config.toml
image_size = 20
dropout = 0.05
residual_init = "zero_last"
lr = 0.0013
one_sided = true
batch_size = 64
Rows from block 2, named by matrix and row number. Rows with one number belong to one neuron. Each number is 500 + 40 x the weight over its row's rms, rounded and kept within 0 to 999. All counts start at 0. Numbers have three digits each.
# gate: MLP gate (model.blocks.2.mlp.gate.weight, 768x256), inputs 64-127
# fc1: MLP up (model.blocks.2.mlp.fc1.weight, 768x256), inputs 64-127
# fc2: MLP down (model.blocks.2.mlp.fc2.weight, 256x768, transposed), outputs 64-127
gate.638:475472452468536481482501501493511479489475549488464483533477484490473460509552467495451550515491538490519510480510477612475468470508566510468545464449475506458549507443506527483470485496480529
fc1.638:424521473531519465528441462515532474559501482498438511526529549479610512538463514497432469530515553502500565423576523546444449525499432541499576519498526487507453523477477479470538531523504407
fc2.638:484515502459517510494449518551488517529564563469540516461482442529482570471487467518499519505437545495385424472478619498497555414506471499510429463490432494463544472503496530507529530609415482
gate.639:578540525479474485446516595525486566496448404525441512437453472517455459487535447442526548465438490553545545486506544518470535558544521517502481566497490549511523541434529525553453551496545507
fc1.639:510516453511465477480572485486509423551385466478506570459400482474402421528523524472464508499454497516556459545441492514518493498470455426576445497499520534465505562492476499501439529508500470
fc2.639:453473481431497535478436457506508473415516495510530443505574483447499485508522498556466519464590478503434573477496448559510578442496462544491491518475491514499510488488495495507555518542474528
gate.640:426568507457541451425543543535528469576516479524403449542480493490426490517520437490572519540504539547466404499512540460526484425600515483511432505549482429497433477544496497492512470486515509
fc1.640:510532522547405503462465571461500484442486477516470603455466473464480488466493502514506527457585526501567544449501538492497474458538480508469412502474507512521561561502521474505476509489464528
fc2.640:505461481440566508522532489470547444595544495539500505520470464436504496503415544488458456506489455515508489461547444490454517586457550461448479467569452488494495539543543493493540467453438490
gate.641:508541498511563456480497505527530505515506561466522469456497541479599528511506510454455520455491497539498510477496433496513483439491492512454462470574477473476490476518503521505522525518455407
fc1.641:566519529464506521479519455461474492559489626458519466541530451530512521530552408493532486501433458484540516532515540472567442430540427444546486524439504491489594523491551534478472491479514469
fc2.641:517533533516500471555511507499526456515535510542385586481478497546550524595536486441498470430407552555535537500502435513517518517474540427515447452501460518438462451569497471471510514506521557
gate.642:487495427518502450506516490554419565514472505513480534448433530545544421463458487532512448499501510531505487475478525536499493479455516544482519502522425601499482465535498530523490489425494496
fc1.642:461438488468442491508475499443475536483514441475458527418473528546552516508483487513552490473508507495452495518486460481493493406553513556478444468493530458506412457510513472506549546532463462
fc2.642:522541468553457526515407551473466446499512511419549471436524455505471532536469469490538495424439499513536466507463516499515500507466478508544566598478443490451577463503545494474495455477521554
gate.643:489465431530510479469470551450517568545486500530440481437571573429506466503499527513486501498503545459574520522480494449442538493507548486499495435517404511536515394530521468547523519519474567
fc1.643:559524464466518529467571495532583495537438467490447502570566430524505472494505433530472495525495438486524469545532538518483574537530426525444478489516537529438492462547505462475471482436568489
fc2.643:528493509530539440521488573462459538503567474538525539537544443471490419557517529557513546562487508495392446480536467525460477518514483514554560526435464500469484430433479436468539519522470495
gate.644:508516494508460462516473568509462546544542522466526514515507524509442407440478542491481537501477546440540520519550529486469522521459554553534573563508457546487496510465490552456406512532552455
fc1.644:469506495524465509437541541467562487526450618532412485497531420435530482542483485501458476455514482555493458501529462529431478545458467460431479515536521495494536537457536505495514491476537462
fc2.644:474377549541443466496470486457544514459481523487503468505494557454533450524397571472501495486482448518485514530481590569512487541462497506534462411432532501462616507454498468408523531498487512
gate.645:581516515438418469494533563476499490512503469485445501531633545510496505505498464519452517484514567521478488517494415483443623489492399440522501604470486495575528540578436431482479507478505482
fc1.645:545452481472469448556501422504544521445509448436511465548542513553523487526445542537504500505481554458486535495555582463484610523521501446512504553556472549493531520551417510502521421544519486
fc2.645:534466535435535557486543424530564419530432408490427539553467530512502493548546516498450471460522580511545403520501434500517505542453499497479482515514483475527460539427462523525478482562524511
gate.646:472535421430486521501529406513463491552510480491528449538562552516491565567510570484551539500522464476441499458488499573425435456529502428501492493480521534473598478474505487478507507484467510
fc1.646:571501500467482506539493483450524499515443504429474446504541526522421566509554515468558506486490485548532496520492542505492523428584500508476476515474490473565489471440500410520500530520555466
fc2.646:495582544515508548517435488500528485417490534497525516471536535500553485484491495497502445503429487467458464523421560442485510479453426481480492507519527572481563433566562430497486537479534582
gate.647:463445459553467533537506539470439494505505455485527518467535559497475546497500510508552495517530512500450461515439531576547487449500446572602479487522440546501454427542494537486507543456489474
fc1.647:590506470479445473529533556508524517484468438460532457524570445435540523447533522524545481452495471523486492474491536502429497559514551493486486448501523530478469520490496467447517458409468458
fc2.647:414479540497504463517467513501543512562512521594373440475493480445535490502500512517523466485482482464492474512621512488477507512540466510494484400453464454534465516521500500484521498548522481
gate.648:520518537506497444477577536503523491528526547476529476533563494482480529509572412459526519521470472515420570449487447445540448530487499505456468517592521384516513473503538473515487471479572455
fc1.648:461441496500536408447509469508443498467465454483482583484530503465468451503500467433445538476530500507507557494467598463541405539505519560548471496505491585475477520503524468542469434456493513
fc2.648:547513485464463517530493546572490494491475608482448509503475502508412500463422579476525590496525513576518481466569447463515517499486528536561500422522505501519446512482514615506533487484428558
gate.649:514456419469440514448485545522510521501534511484530320479540518451450521497467490523501524459576470580536520486468524542488496493498520503479505489509427519530488499522451496561541527462481482
fc1.649:460499440509513445486443505500398490481530464426557515557517470532567514540535553448518581513469462509464503489508468452536506527525547581561513484442508487461516467587536434543487513504532524
fc2.649:423558494545480494506523515544492574529569549523505474428520477466511442469455538508533523452567542474505522446557497558496549529505517442515528448424521542543562445520538478507552443506484480
gate.650:463475515432491470477488489537462493565509520501430530505533477485500471485500486496486496556454505521418495496509542574547388558531447537516467452478477446446537504495499465498461468567498487
fc1.650:511460561429552564445543509474575467469512501534502486511487522520485491500484545472456495493454509451494515532534515440490461507455428473492548495485492423434495520452510630559510517498506516
fc2.650:555469523458479451492487575514479485461496545454523547551510518439547517537521446445515519518477468506485512443435445482505454550457510560496526531533461562463531525436529460500452509593466587
gate.651:523460541526459470519493501465417452546515553469501478488447551516494464434499514540541527579484517525510552530484489421506505531475521473478483423562505454479503475496544478444539486443495547
fc1.651:463513480536488450524513530505490552526505540474511525481495534486513505577504497566437511448528526483567468443520518441509507508459517453508458502531595564478461497490559490516455549546480516
fc2.651:435474502523523507493434557540498501475506513483475469443492525471521565476490511518511457566506544481501532539560455470579454532583552546512564528500519467559486545501451464453548459495518502
gate.652:472536544518521487456540440450399538465457426530488529468434501503528517520495537555549494444470515493444465520520481497520443581537501417442452430530505499517525446500485455501487528465494416
fc1.652:517480456492492513592498515528503487480409520474508496434492506454487497575532456507447493515501392508527535508498461529505493533462519472575551497493577457446510512551568500468491501498440441
fc2.652:506548450482487478439509508501451555496472488551477465514568465500499467489465558516470487559487557485527475433541510469525561505536519526493480465484514510460495452428439516489431494509522533
gate.653:527539555525424468472492537448491507516434499554490493448437467517498449561566520449485469458527533527539459517484494502505489481455493444520494504503478424511554517510580427510522484541519501
fc1.653:481472441521477451497506497503482444462538458525481410491574442507503532491455435503515491549485445513469430392445500472591527573490485488523545508500557475532459544529487512468411445508543498
fc2.653:512537474480469486495460525486480567489506412508408485523500474540450527453465528557551541483502443555532415546586557486472496490500508484527474484489547556575467537532462468518472508548469483
gate.654:519445455547469449555495487482553493481536493492505492402582524458506568501509481499484457574542571492497481509468471435492470511463472460499441527498470447472474544431533541409554507424549486
fc1.654:553474449460457482433471422519523540451558559570435531443502429475490511525431474523451478500508438546552424603503515535555562461471530526498536501499477477574568531478505526556496451435498509
fc2.654:497458446437481492509495500548592516557510469489504476487483481484517531487511499502431526518515514518456490512568530472505481486496505426470532500487541541427445508501545481559529576559416469
gate.655:464612458485475516493472508506494442517502507468431533473492501480482494471565555496508410521441483504546465500448478489534551471477458498504491558563509529493543492501470476484501487530439557
fc1.655:543452519525565441490486514489437552461409472482516509555433530472453396475560549479488501512492554516461461524564493429463534513561537509513441548469471463471484430474520507465547552516431494
fc2.655:514480486486510553521497478513497509538583475533538518443503474443510489567493457493458475505522525519505511375445426476534446531511483558462567480519525450484492436495574443542438564520509459
gate.656:468482513525497533449546581498448466574552460459458482524492501559507543540477586513471465568499500502492489455507474530468489503519498471430507591490559445471451534519511512514546599427515428
fc1.656:485438472480487508505472525481493499515509496497506486591424524413494485454493469517491483513492559501461480481477488510529530489528510530498454530459495496464442575520545582515509559482512497
fc2.656:522600438475526472525457476560510579499462525466463474547517512604521494536510451557552522534484533480454514520519520493537566491575446564430520474545454529501447449498465522528458587505487500
gate.657:494534464411507498524452479499515576507471525477581527548460558506444591476535529481499524460517527496471538528489473475501582573550484502562485501467538553546535467458535433495512491430443473
fc1.657:440560558529457584496539476496513515520573522462477517517512477528502471528510471494562559488515546573570483460597495550550512444453483418482449422504523570522501411517504460507447442512521509
fc2.657:493549486537500479506484471549481481502463510533533550514537525465491497495496435533459490521407580550434465533543492507494547542587516542483488541522506480537489448464488495480496442507475522
gate.658:495531516559473531567540549477464463474495542496488517500506501441525488465416531505537502533452562559511541517505551483493467435346495454485544517509436516464522522489415455472485561477493571
fc1.658:403560506484588567498448585541560511482423518461533562500531548479458471526497486503517488536463446485508453457552536547530579458495511510487487447552512491546499486510538459456458425579539469
fc2.658:494547506539467530476558483562444460440492492488448519472523486521518468485466510460531506518476525491498497466544504484532536476494482447494565482464469384470513502517531509437512500611556462
gate.659:427498519515514488535518512481480490482554470588470514532431471553484534570521471519494458505458525524466513498557550408512520489546497521461511475513432536526529465543501549428517474477519453
fc1.659:437508517529503535456460516489483563467470582463435567512432457550516522537456523478519582544506496500460545623464544525457515506474545490473531459471541439504466570576432532516510441510524552
fc2.659:513582488492408586512483526549442486498512404477543426432517512510494551505549542570476553515531516475515467472492446515478539590512402524465547522499540556538549522523551448485497472473524490
gate.660:505495474471547508519456610497486537531435481525495485477469520595430474447511495471499498510461537491511515486490471407481470502445466588492518498448515478459492507504640467541488592480555478
fc1.660:463480518491505553520603457519505480512499533495450500391474522574516515577544455488547508506495534508521510538509496549511497502509410449444540441520470532478536516480506533556481520509537538
fc2.660:500475518456575499366410471474490496503499479498505494540470532441464549484474448511473487474560544513490498430500460449567532455514513514480516550524549488500505471438556515495509418502480514
gate.661:502617512462532476485544523531390528429530472481466543552538404494548455452516451520474475507505530475515532454527550526503510509474478450506492486549543507485479521501494479500556557519432508
fc1.661:516416503506486500485448464500518481525529544530467542568424581532517509493520531525533490509544556531420549566517443404485542449527525495525453509491494493556559477478536469446494549443500559
fc2.661:507412519559503421471495456505476505475536467425517520494486515437457453504541488555515430471478474461486527501546482451499528475528519504501466564445559462450458547480520506587522511517497444
gate.662:526492534439476465440389522470541523498492512473472545470447473529427528459433537451432409547486448520543526559458465519475540564438439507528492586520450528533534522506446442501510487506450474
fc1.662:523533491523518472473529414478502482509486460465559438566439454543576478555507541470485508462491477494531556480466509434520487447578532552440520512476454481451514458559494567481475488462536453
fc2.662:496518524526570524465443489482508504564564525523530554578440500528467578533432541459497493487512454461422454537500519537535531490478543517543491530602544597544528553558524528445511506571461513
gate.663:476525490435572486497519521486416494545508439569460543577419485429495522483495566460522526455517460514529543489473507475445517418534446486566478526478396520476525483557450542543499481462462542
fc1.663:494507511495523496459535476406406550518477436589518552423492503572492441490506501474552525535582526539420487513534512506497540492449500473481556538476442501486530535486449607457423416504493533
fc2.663:556439444527500450489519455466478495551503510457473491480522475581477478525485441569465427512472504480463516442521554565549488515510522427427517504523509431539514509451559525540459542571504459
gate.664:498502516535488561563548472453534489515489407460468521523562508549447482538499470431494493472536534525438547458558472524497464538449505420564524473410542496436491525481501514514541526463406510
fc1.664:520481497475473566479486448497476472558573499472416493494558480541511514503474532518432518527463410418555501529463531498537508495530523486532476499432572539454520531495508475555574488452425547
fc2.664:572508494512431455455461526537462489519452454457462546465536479499537537445463440518422493504495468493490513473526515528487487522480585475490554559471443528479572515441495520480505504494530563
gate.665:530446539476461457492469528421496524447520452540510525503467533550407579475462573451497493521435530496461469533471475486517530515485452500537494539473510515493554445437421561423453455469468525
fc1.665:505576544483513409484528441604445493507477518474445496546495566484606564521445538512529481585517507502457548498549450487602507455507426501494589445477506511519510443513510476433529470501578534
fc2.665:430509450508475447524533480565480510417554546517507534524447476536529488504477514494509490500504455509481480533549461465549482569467505467539477492512468519577529584496521478357528427515562502
gate.666:475491477420557473408566474489519533419512570505471513404484516515487543474471502489429555495432446522514581437482477476492431485503543418448501497557443538477542550502497466478553529435513511
fc1.666:461573475506469527502509451590571467464625522475559517552518479444521486533466461461500581516515522471482464473434437547531454411471493523521554476511490437564511517533461529514554480389486435
fc2.666:536517510481464508596467445461479497478507554428438517527569533439460457509565536548500494513462549554549517480546471555447486445527494553547467604547490446529488491473494563555527530513396501
gate.667:516492521418455444484547495495521498505585460490525511463464547497423497554459529462529560551474459527525472554482500513583507476492499417435538478525507494544522416548495502530509424507520472
fc1.667:505541485405505502531554464520476525484541519454529591437553499590507476459477592495478570474468522508526523548539471456479523490548500512489479556523513481454482467524491528491516492544498447
fc2.667:465548475539451520458490504519406475522488442489514494442562459497481454519541457470440508504501545493526556526458534455489420543507531473543488499527461513438478542492458524453433513551537478
gate.668:479528510490523565509506498533465462518482549543539505534487509524465484529452497448494458417498509432495459545525475498492506518521502549489483510483491527507480580510466522486495462516574485
fc1.668:408548515514497536486548518403437501454512521475568561544500585534533491490588517474554482549531528472537488567467551541538471519437566426456504515480548453529527523449521497502513484481522454
fc2.668:437529580465595492523469473465513524472572480534481510435469462477506519474486488459536498507435450564534456419432465505405511458484455426480480501496540496474449444538481508518493537506499489
gate.669:461489578467481541446521474482521493500528456451445431499477501513497543500514473565490495458465534521459468542513540488510470535491572574502432526488481507438431485463520525464499474480526580
fc1.669:520496547462465529509513504493516551536524497459495552505589499427508494483520476466501364402507410538445540504504504438536450474459500465503507522442513463484529600530529483496503451453483463
fc2.669:548558545515410577489556571531454467493462472400552505495528494523567476436465530477477482592498561479523522440522484492500477544453475515505493568476535499437419432492506525516448563515473403
gate.670:460473481520519511518555393504487447446450548477496493527460573465447498462497540480444444556429474569472569500468486524436490457495513524539493499440452483437565482514450520494447522472463488
fc1.670:447448464499528442523541531436478478476499440497515506497536484457515508552575538502503465539493403526484550434408542542528437513489545479495498476465469545507424447457530492533550544528454523
fc2.670:447511575467529525519496552452491550458525489485466475480554565487469511457398517504532502524513505472497509543548516490471513432473456409469509515474549518433509488504488489473467486458497435
gate.671:539503486479561490494558520568530506465448466474444418507533471509453435446526465507428509459551491498537598576451498446544467539450425509483504489483481483528450515482491515484497489481568489
fc1.671:475500508503479524574505436497550427530506524485568518519547498423477494476474452502537516475473536452443552524473491478522495543484532469547487483479514547573546419463533578477537468540490459
fc2.671:458471512469482498540430553498504421538535488512488492535491470479548494527514483512493515504503565512531462495484450473483503576527502558544501539497537443538502566450489540434500519494525565
gate.672:572441516543500517487446492531495467529414426508520470425477521509567439559493512435507584478522547527470540449479466440444585543487490531485518459529492488412483520485521551473556523522457531
fc1.672:512412573508473563523518527454461494526498557546457483496523511419562487523567559466549490529468481569453533579471547488520556548531493460507395570462463488489464509457553513466474482480473520
fc2.672:517511443472486469550462517479435487438480544429465549522561508507534491499442550490447530445566506504509438461469487555492555594474432563505588514461577462545534540484516479448533499502472470
gate.673:592489529547568505484535481498508428471471498494463406504537544468457565481541514525499524462450515504488541513514467470517569509449569537405549436457542428519511464500521514526484495491541507
fc1.673:483539503606548527631540493450473484524519511507468518515529436497503465512473514448474500462508565476505484467596495511505497544463472509532570530519419440488571482414493477460566497501553501
fc2.673:479474547458366532476501476512461436487475461485467535573491545467368458554490536506513559492506454546564504515450473478527464461459513450514485534473495436480532533522604586417501525490474516
gate.674:515492559513503538458519504461545515459450486541520529477511473522452513460502555545493520475468510518455522567515607466515515530455489462515569487486507559511487520530431516525525482456502520
fc1.674:387534506500477484453464520469469522484516502547400490495537509505519572468516488587516448497545499467562488487522537467472488529517426543512572575516467473514541474460468516542554494571524494
fc2.674:486433504501530497500510556467484444525458500450514460604540526474581413526552543486513535493535487535471454540530444517498475483528467557543578500517484435527479424411491488476495494496478520
gate.675:552508454416439448451518498536537490459508514538491510508505518413533510562543544582498459518522574588549537509544540581533502422500501529465520507547551468469558502497430555488535545461530495
fc1.675:511469482503515445423484505560448484477509530467504509496488434536479519461544486597442509561521438530507483525439458519531493548576427498488469464547466540491576490466481474467500443492523446
fc2.675:450583481584477465470554571494475469432479520494479461469527486463533504450535495512488520481443420536497554484554467501554524442501478499531458496532535438506454524506600528440546482567588523
gate.676:549534441501507554525524468468490433482492459516488486528450489493508466526471569536509542494466494496445509514521477452556445487446559484550443501480564513418539538490527520480540548484506486
fc1.676:438582575555495523509455542539469471473486497560574555537475441504507544494503564471532504591530417465608468502528543465507466504460488506488546521557455528486532499456451529461519463558524501
fc2.676:449531482464537450609480507487510508521474476509510443540598459573573509406510569438525574444500478526537496548490477444556514487513511451424459496496532503524492535512538491457532511530435471
gate.677:512575520452467514482520532561477489464463452379478513503525502497466552528447528501514521480461596467429470510475551472513483567494498473485497480545526453527537423500510531559565471448482575
fc1.677:520518512460546490536506530456469494497519477526425519422494524425451498465479462553522517531562443477482478530531548480482493548491410426561463508486449508514408520538461482516524491421549578
fc2.677:462479521577528466492488526542438527471511547548531510470561469545609595419549521415501516439485563513527526502480460466490545607555430617520547560526500529465510485479488477484445479475457434
gate.678:506479420502436535546556519496444498479576557536517488445497470508503504506560516416517518472441430572503501521440447520581421507572458447484495571516508524511454476548493456503518495485483464
fc1.678:492501410445512501536553502561477515467622556498515413450531499532455484507502591441469497434516452493545436453533458449470444533531435493532541490501494476512510516547567468470491531524511548
fc2.678:512493497467499539581478449400498526579422434478525560520434487393512517489527499473472525488513502462547411565474535466436623519465481499483552527604511467449491551509567559465467609489457477
gate.679:458507520446456500506483431516531567431493536515453551465489465489456510469462481406464474502499455560531565451446475529433583480544440523564498492427498584496507458531423512513584550510454477
fc1.679:545453545467503508443490500496570482440501508572468477465552442498437472540482499440543543516415465556590520568537519459512470524546477547479452534502460442496454486489505510462560553483471563
fc2.679:512528536389465475407526487479467486453518580457393610467466468463502489447511525482502508488452540500542499477518505517524457551445473524547472575486504492499507476514525543512539520454515459
gate.680:494426412454517528504547475455512486481577482474580481505441487395471497492512521507510432487473471489504479488513508531417550520455527370439533500512497481509526545503491600542519546444553514
fc1.680:548512431558481551579510519531475583423475563506450516498561507514503478481438492483485524521507500552487546502488566518534496476429464459508508507521545545445501499572449536493475482516497456
fc2.680:451560511615508507475487482454490518548448556526499502369440555541549640522501549546452566505485475511484502543502519458470531484510518578430503472497510465470535478474488492499501498461540508
gate.681:499522575539552546536522523574480483505523505562448492599423491497502500447525517449464521559553558471543469433556459492435474493484508432515537481468492444505498506569580558484527523552469509
fc1.681:529470481489457527545510491437487499486602560472439477419498534550502485530484493456472480522495491545484508540502566542522457465493494537437464504494463489479505493446490562541548462496553579
fc2.681:479521481530460471509431513518503440487519445496538528470520535494499546559501435495509524472508432542582425549457500471460478545479499459521532456457526540524593499537501541443460531563491457
gate.682:528534482514553489506510557508482481514449453520486452491511483527499516518532480504533505493510498522530506476530494457589551519488516491474441520514525488522453435424525506551496591514613510
fc1.682:457514562481461550466473505487426458430446542518568533475485578469434480557446464390484522534491494473492506408500465558433487507506499539495503466439515521465537515467498445529534469536507553
fc2.682:511544523490496519465495517487475552499510542462445539483496517472510467464418477488583488469548445489476483486440538485462510461523530555473507460481484498504493512500468486483528454541536460
gate.683:433486516455512475511491468447580427392602505413493510449481504500510457538458515447521541488482445475454513454579517475480544522491552469522444471480499470486526544528535520533529523498528539
fc1.683:507520484404441466499451454536496494480518556484510478547539472479591461465520518542462551546606422505557569427458493511511446553413469466546431461454497502498509446483418518525508452494471550
fc2.683:535527498466451542492549473557542460457463549497554504557455448469465501456463480563503514421523491490509511502522453465517469491488461548448468548508454483528498516441543564503556556427573547
gate.684:491493506560510395478516535418482530444551518504491545430533503503459493487490485498456468543484495485505539497511474588432516591589448477441488493532501496534505524468559482473538516508437438
fc1.684:541494549439422484475582485435509546440437446452504533471501428512490484472482509524543534386523514547487543442564506473479478418514466532516465504518508504509530508509510517497429548525501458
fc2.684:488485444508492489570534522508509521494497480546493495524496455446516503518492474504467421511550536544449463460521418576620457547426549442572469475454471460461409491490495425511518498586479506
gate.685:511537493509518497516489499525560507404507559469548437536472533512467469539543496477493448459496503424539499457448500532576477487492511477469440526546495463495487462458484513511522496473491510
fc1.685:442484498444526444555495503577496509487513539516512466493542481510483572490528521512467485492504520529527426540509531546485421558442483528576546478494435459429500571524542484499504501495470490
fc2.685:564492481524547529545503480446497539531511510553536417560555515489514492532422448461549428455433512489626490496456542546456511399456543568559498510522502448513543494506457521496501499505459519
gate.686:579527559491508529502433514449414469454528582456491543482553507537574496496536495544503480537514467444516504489467468381445457438535446460519469455533513535552502513530473470466541460488490573
fc1.686:495452524480420478451487545536538504446468523536484498453456535424533452530538476518490529525549545510531463502529466502488518540559484451498473496433472531573511544435504500503434453446499569
fc2.686:479506469535511530478486438489525472485548465527486558434504500523512486544443442491505467406523451474462520501513525532465464445453522449484489497514570450524499516481488516528422482460440496
gate.687:518550488481515502484514447425473508510507410485466501538511516465480505538520542501505556510390520519517549503573587507510531496468508501484502541503567489480478445481491545535504525462415479
fc1.687:441489489462505471487528427485522531588517468463540468551467423425497508466501486499474520542498471458461379491557577409468545504498499463488497530489529505539439577530473523471540422470481491
fc2.687:527481446463518504463559503518452446499473507504410489501509554560521492492520504451501552465472490474465526500465585571501483391487463520445529443579513507479459490559491534493471533505540530
gate.688:547461426505443497462532445498509512415498554482507393543522502515551542503511467527511495512544513455520534494591466537475503536458378498535568459509541477433479434541603529494459496590405534
fc1.688:548434497450522483540548502423518457452454519569491537508518533493514424467512530472494517581508510518462537537402584519428455499508463494528551436498523548582446480476436555536509464471470474
fc2.688:525569478554518483544470567509494505472432464502428529384478471508508548532447500618510514532458525533516498487498505543482534549515513582492506513537492469488515458437444527501533475492511487
gate.689:603518470503501537476501521439498438414559450600479493514521591510445516544435478524540476530450447537490501450505451517444513515515537551535540553439518486512532449513547408446457523469488541
fc1.689:519526489495509505524512474407404519474509514536545555529458480566490476439500511530486531474475540565443509509394493465463485503483527465497513430496469435495510493510571444508490500508547447
fc2.689:531542482550478499422608498534532535475539502472436446502547505480497514436440485575488511480529544465488405548567479541559536512442517433471457519519474524482529573518492515486494472498465588
gate.690:474477506479560490443444467474484528469526474516538535482441436491546440448483507475540490435529474524456454528501446538496493575519548516547534451519511528411470529483566499534547600494507525
fc1.690:495458509478568497512464475535487463421559490529548490581526481561513449521494512501586513400513478473510509485460453522552536555524433504527544444472533501515447415497552487541568494512495478
fc2.690:461542572440439491496551503565462518463574437518448536538532496485474489459488488537494553490496530456504488517465561474493496491481539441444491524493555446582506418514470556542520491532491442
gate.691:531590540523449491474542537467544518466516479514511488484491470447393441492511526501576521442472541532493553453471461507461468439502486499454481450494404491427458536485513491498519494502477519
fc1.691:488537455447535526601469447483439511517477509476554405522554573514490512512490596521535515501571507461493527425517460472458508485542471500430467465471506470467578446468476480560512502506467554
fc2.691:504514509467526538486507508506487466531524551447478500505484426596483513449517521481423469542506516462427508461471498503581472523480573520551484451543525514560489532512486496445496472497441595
gate.692:513478516445452497540509589449557600487477504512522504496476523521517485464408470475504540497464560482503513536449511479570538473494527431468387506519495545556497428612518548514486534471526457
fc1.692:471525504470495486479492501522459473514526454492471488547478444417565486491567445544499481581504434493426470499550555504504464508479480379492451514522514499487471530496467421595549608456523459
fc2.692:450530471539598540565483538531537515528529480524557516534510525580462497431552499539569501509528505531467503508462440517477482441545482456543513564508538459550486522479507494533514457495471557
gate.693:538507476425512459506457525567506486479519525473501576527474583513494446534535522461495523526508407494554549521478434436463413416493583514500461508497565543542507550546459518490437559435506424
fc1.693:488457499599487514498502552553470471468405482488507461505464563403530443544442548487462493455573490488521388498533507469450494509464526528529557540526534492558542505543454503552494485541465504
fc2.693:443458484538455529572503481474395507539452548525524548532510534481424494507456453522539537562534525535420529553488500518404513438449557555554448475510502545513536543475464507453489474471513516
gate.694:522530480496516514547501550475445579493566518556419568460491537499468518537508465449508503494478481494522542490474502554546574521531492537557518504516442502576479539447455491501497473479508488
fc1.694:458460470508437534471499489489500517524490534519523544530486468446477452510542531512465582483500482473498511499495488514532495473533415414502513490544544549521558496512544531518492502557560490
fc2.694:519484462522511520502465469556519513571496578539514502474556532478499529516480532510436487490570504504504481451486483468433478515516553494551509440545484514518547501457506503436471497502486407
gate.695:530447472470522450439548471509547422487498505528456525462519476520491436488485503455498499531511479470473540507496458475500566610471539494520526487454463516463511546510482551583438543541488571
fc1.695:480526543479507535503457433515510549502517567454490500472467525475436431549531457515443519479498509454480466506550435460533509436567482530494535513471510570525520440519560510478532527484544457
fc2.695:571526546500552473483524539534460455517442512536507487534468487522539536430504517450543502459504516504517525472516541535513535451482511515467504449525521471495468523577408503586514528458453533
gate.696:511506480467414532485481546474516463492432486580436526440464436435554517550500502429556547501514513491460544509481481498471481558561467490405471556461547447544518513551456503456535450491476451
fc1.696:473473554550571515523567468520412451467496543500526459511511531512493492505491504466543450491574485457525497466495537413512451554522492469542516510540454410463442473579565540471427492505530534
fc2.696:497472460479445512543477577479477532517500518476545480471561523470429480486449436554504491470474511475516543442512430490495532513463446485517475478423522484484480405479517481542506462540493417
gate.697:552486538543471519464524482455507533562532532461456495571503519534559550477523521491489398455460553478527491494478500474477557528465435521441492539510470527537591474530506502453482507503477504
fc1.697:437583475456457469494444532482443467473491518501521477474497528554502445509469476477556520464500543490501496499480541478542482469511514473487483473488532558491483459482480528527499476462473439
fc2.697:532515561477465503541493475554463487524426542503526507503505415484519476495513524513499516491573483435441470475543513526480567483552517418519456576528531542489491547542474491514530551540491550
gate.698:463527441512529592502478494523463429489505436532543427408523418451409525535449472488511464541506504482504530422465502516564404494488451417560485522472493546526499485540487541521474497456441459
fc1.698:425537458520455471486496448473525520488453490503503511463509527459523436490488432454469486530446435511450531522505446475440477454525437463547560625443515524541476410480505498522475517582481522
fc2.698:451523475598452445403475501512410587495520507524507488544497503535524495476487459575479474514470467483579448507546490564475555483588516439468458454568483470519454551548570520433521457438506511
gate.699:560496459515527519486538527471467492509504565537521489553528581552470481520541521504477434476561515505490493464506534475395494463513600477559446474440440403490525453481448505455519539421442446
fc1.699:474451459502508423583508481541522557487524442527473417464467541526487480464467432480470484471511444480497592487514501488575467496542485465485496522493501464519525505506551508435503507482476520
fc2.699:465490522535536475462490589537491577450486482478426598466542449524426500509527468482560485469576505449495556564442468571525497471491561544512599475491504517489502490483486495548442477520538453
gate.700:474506480452562476516525486474485513492507437527502456506530537558450537468494476554487515578602426496473521512597463537452510524486441510460485448500444432479556467496481472451483543482502529
fc1.700:488493544508520521485483554523488517501565512520484439501465506466543490529478472469568497417504462535565473492468534503495519555456559484478517503447506517525465583493489444533490544503507466
fc2.700:568491469514526532508505494599523510435532453530563507485508508432417507418463509547556456479471513475495457518509512493524572505492556512535418508503494436545536571545535532545585424482466503
gate.701:489457561437505508467493526525501445474535500484497549550453577436483434536397467458458492488484529533491516477534513556539391511457555529447518516495454406471563465558442504461498481476453521
fc1.701:466446481472521493527437485498525420441537537530502550502533477447563516427403496487480526506498509517523514526502520492491487460507492540439475439442497445468523515450447555432474451481510456
fc2.701:470463479485412459462490532504470439499522465510442528456464522514532523475528549503479465524514535491510484461393522493478521501521595477446459490543542557577526495493573496493552478520449494
gate.702:435494479478495503506492564487462580563514468534517500549558426544503433504511581518482505425496493532450516506489509446486533446484518513518511531538491424477538531514491513496544475494558461
fc1.702:498450527520491563551482453489566501514505508517558540540531475461507528522527480488482551565491508540528446569494518441517521456491503461380531558492540527524577461474452533445535452495468470
fc2.702:558552518473534513450546486448486427517501416468447556546483554591494460518431481450442459489531546518456498482519539527474518537433563500487440515436514532479492452503507487497497527466470534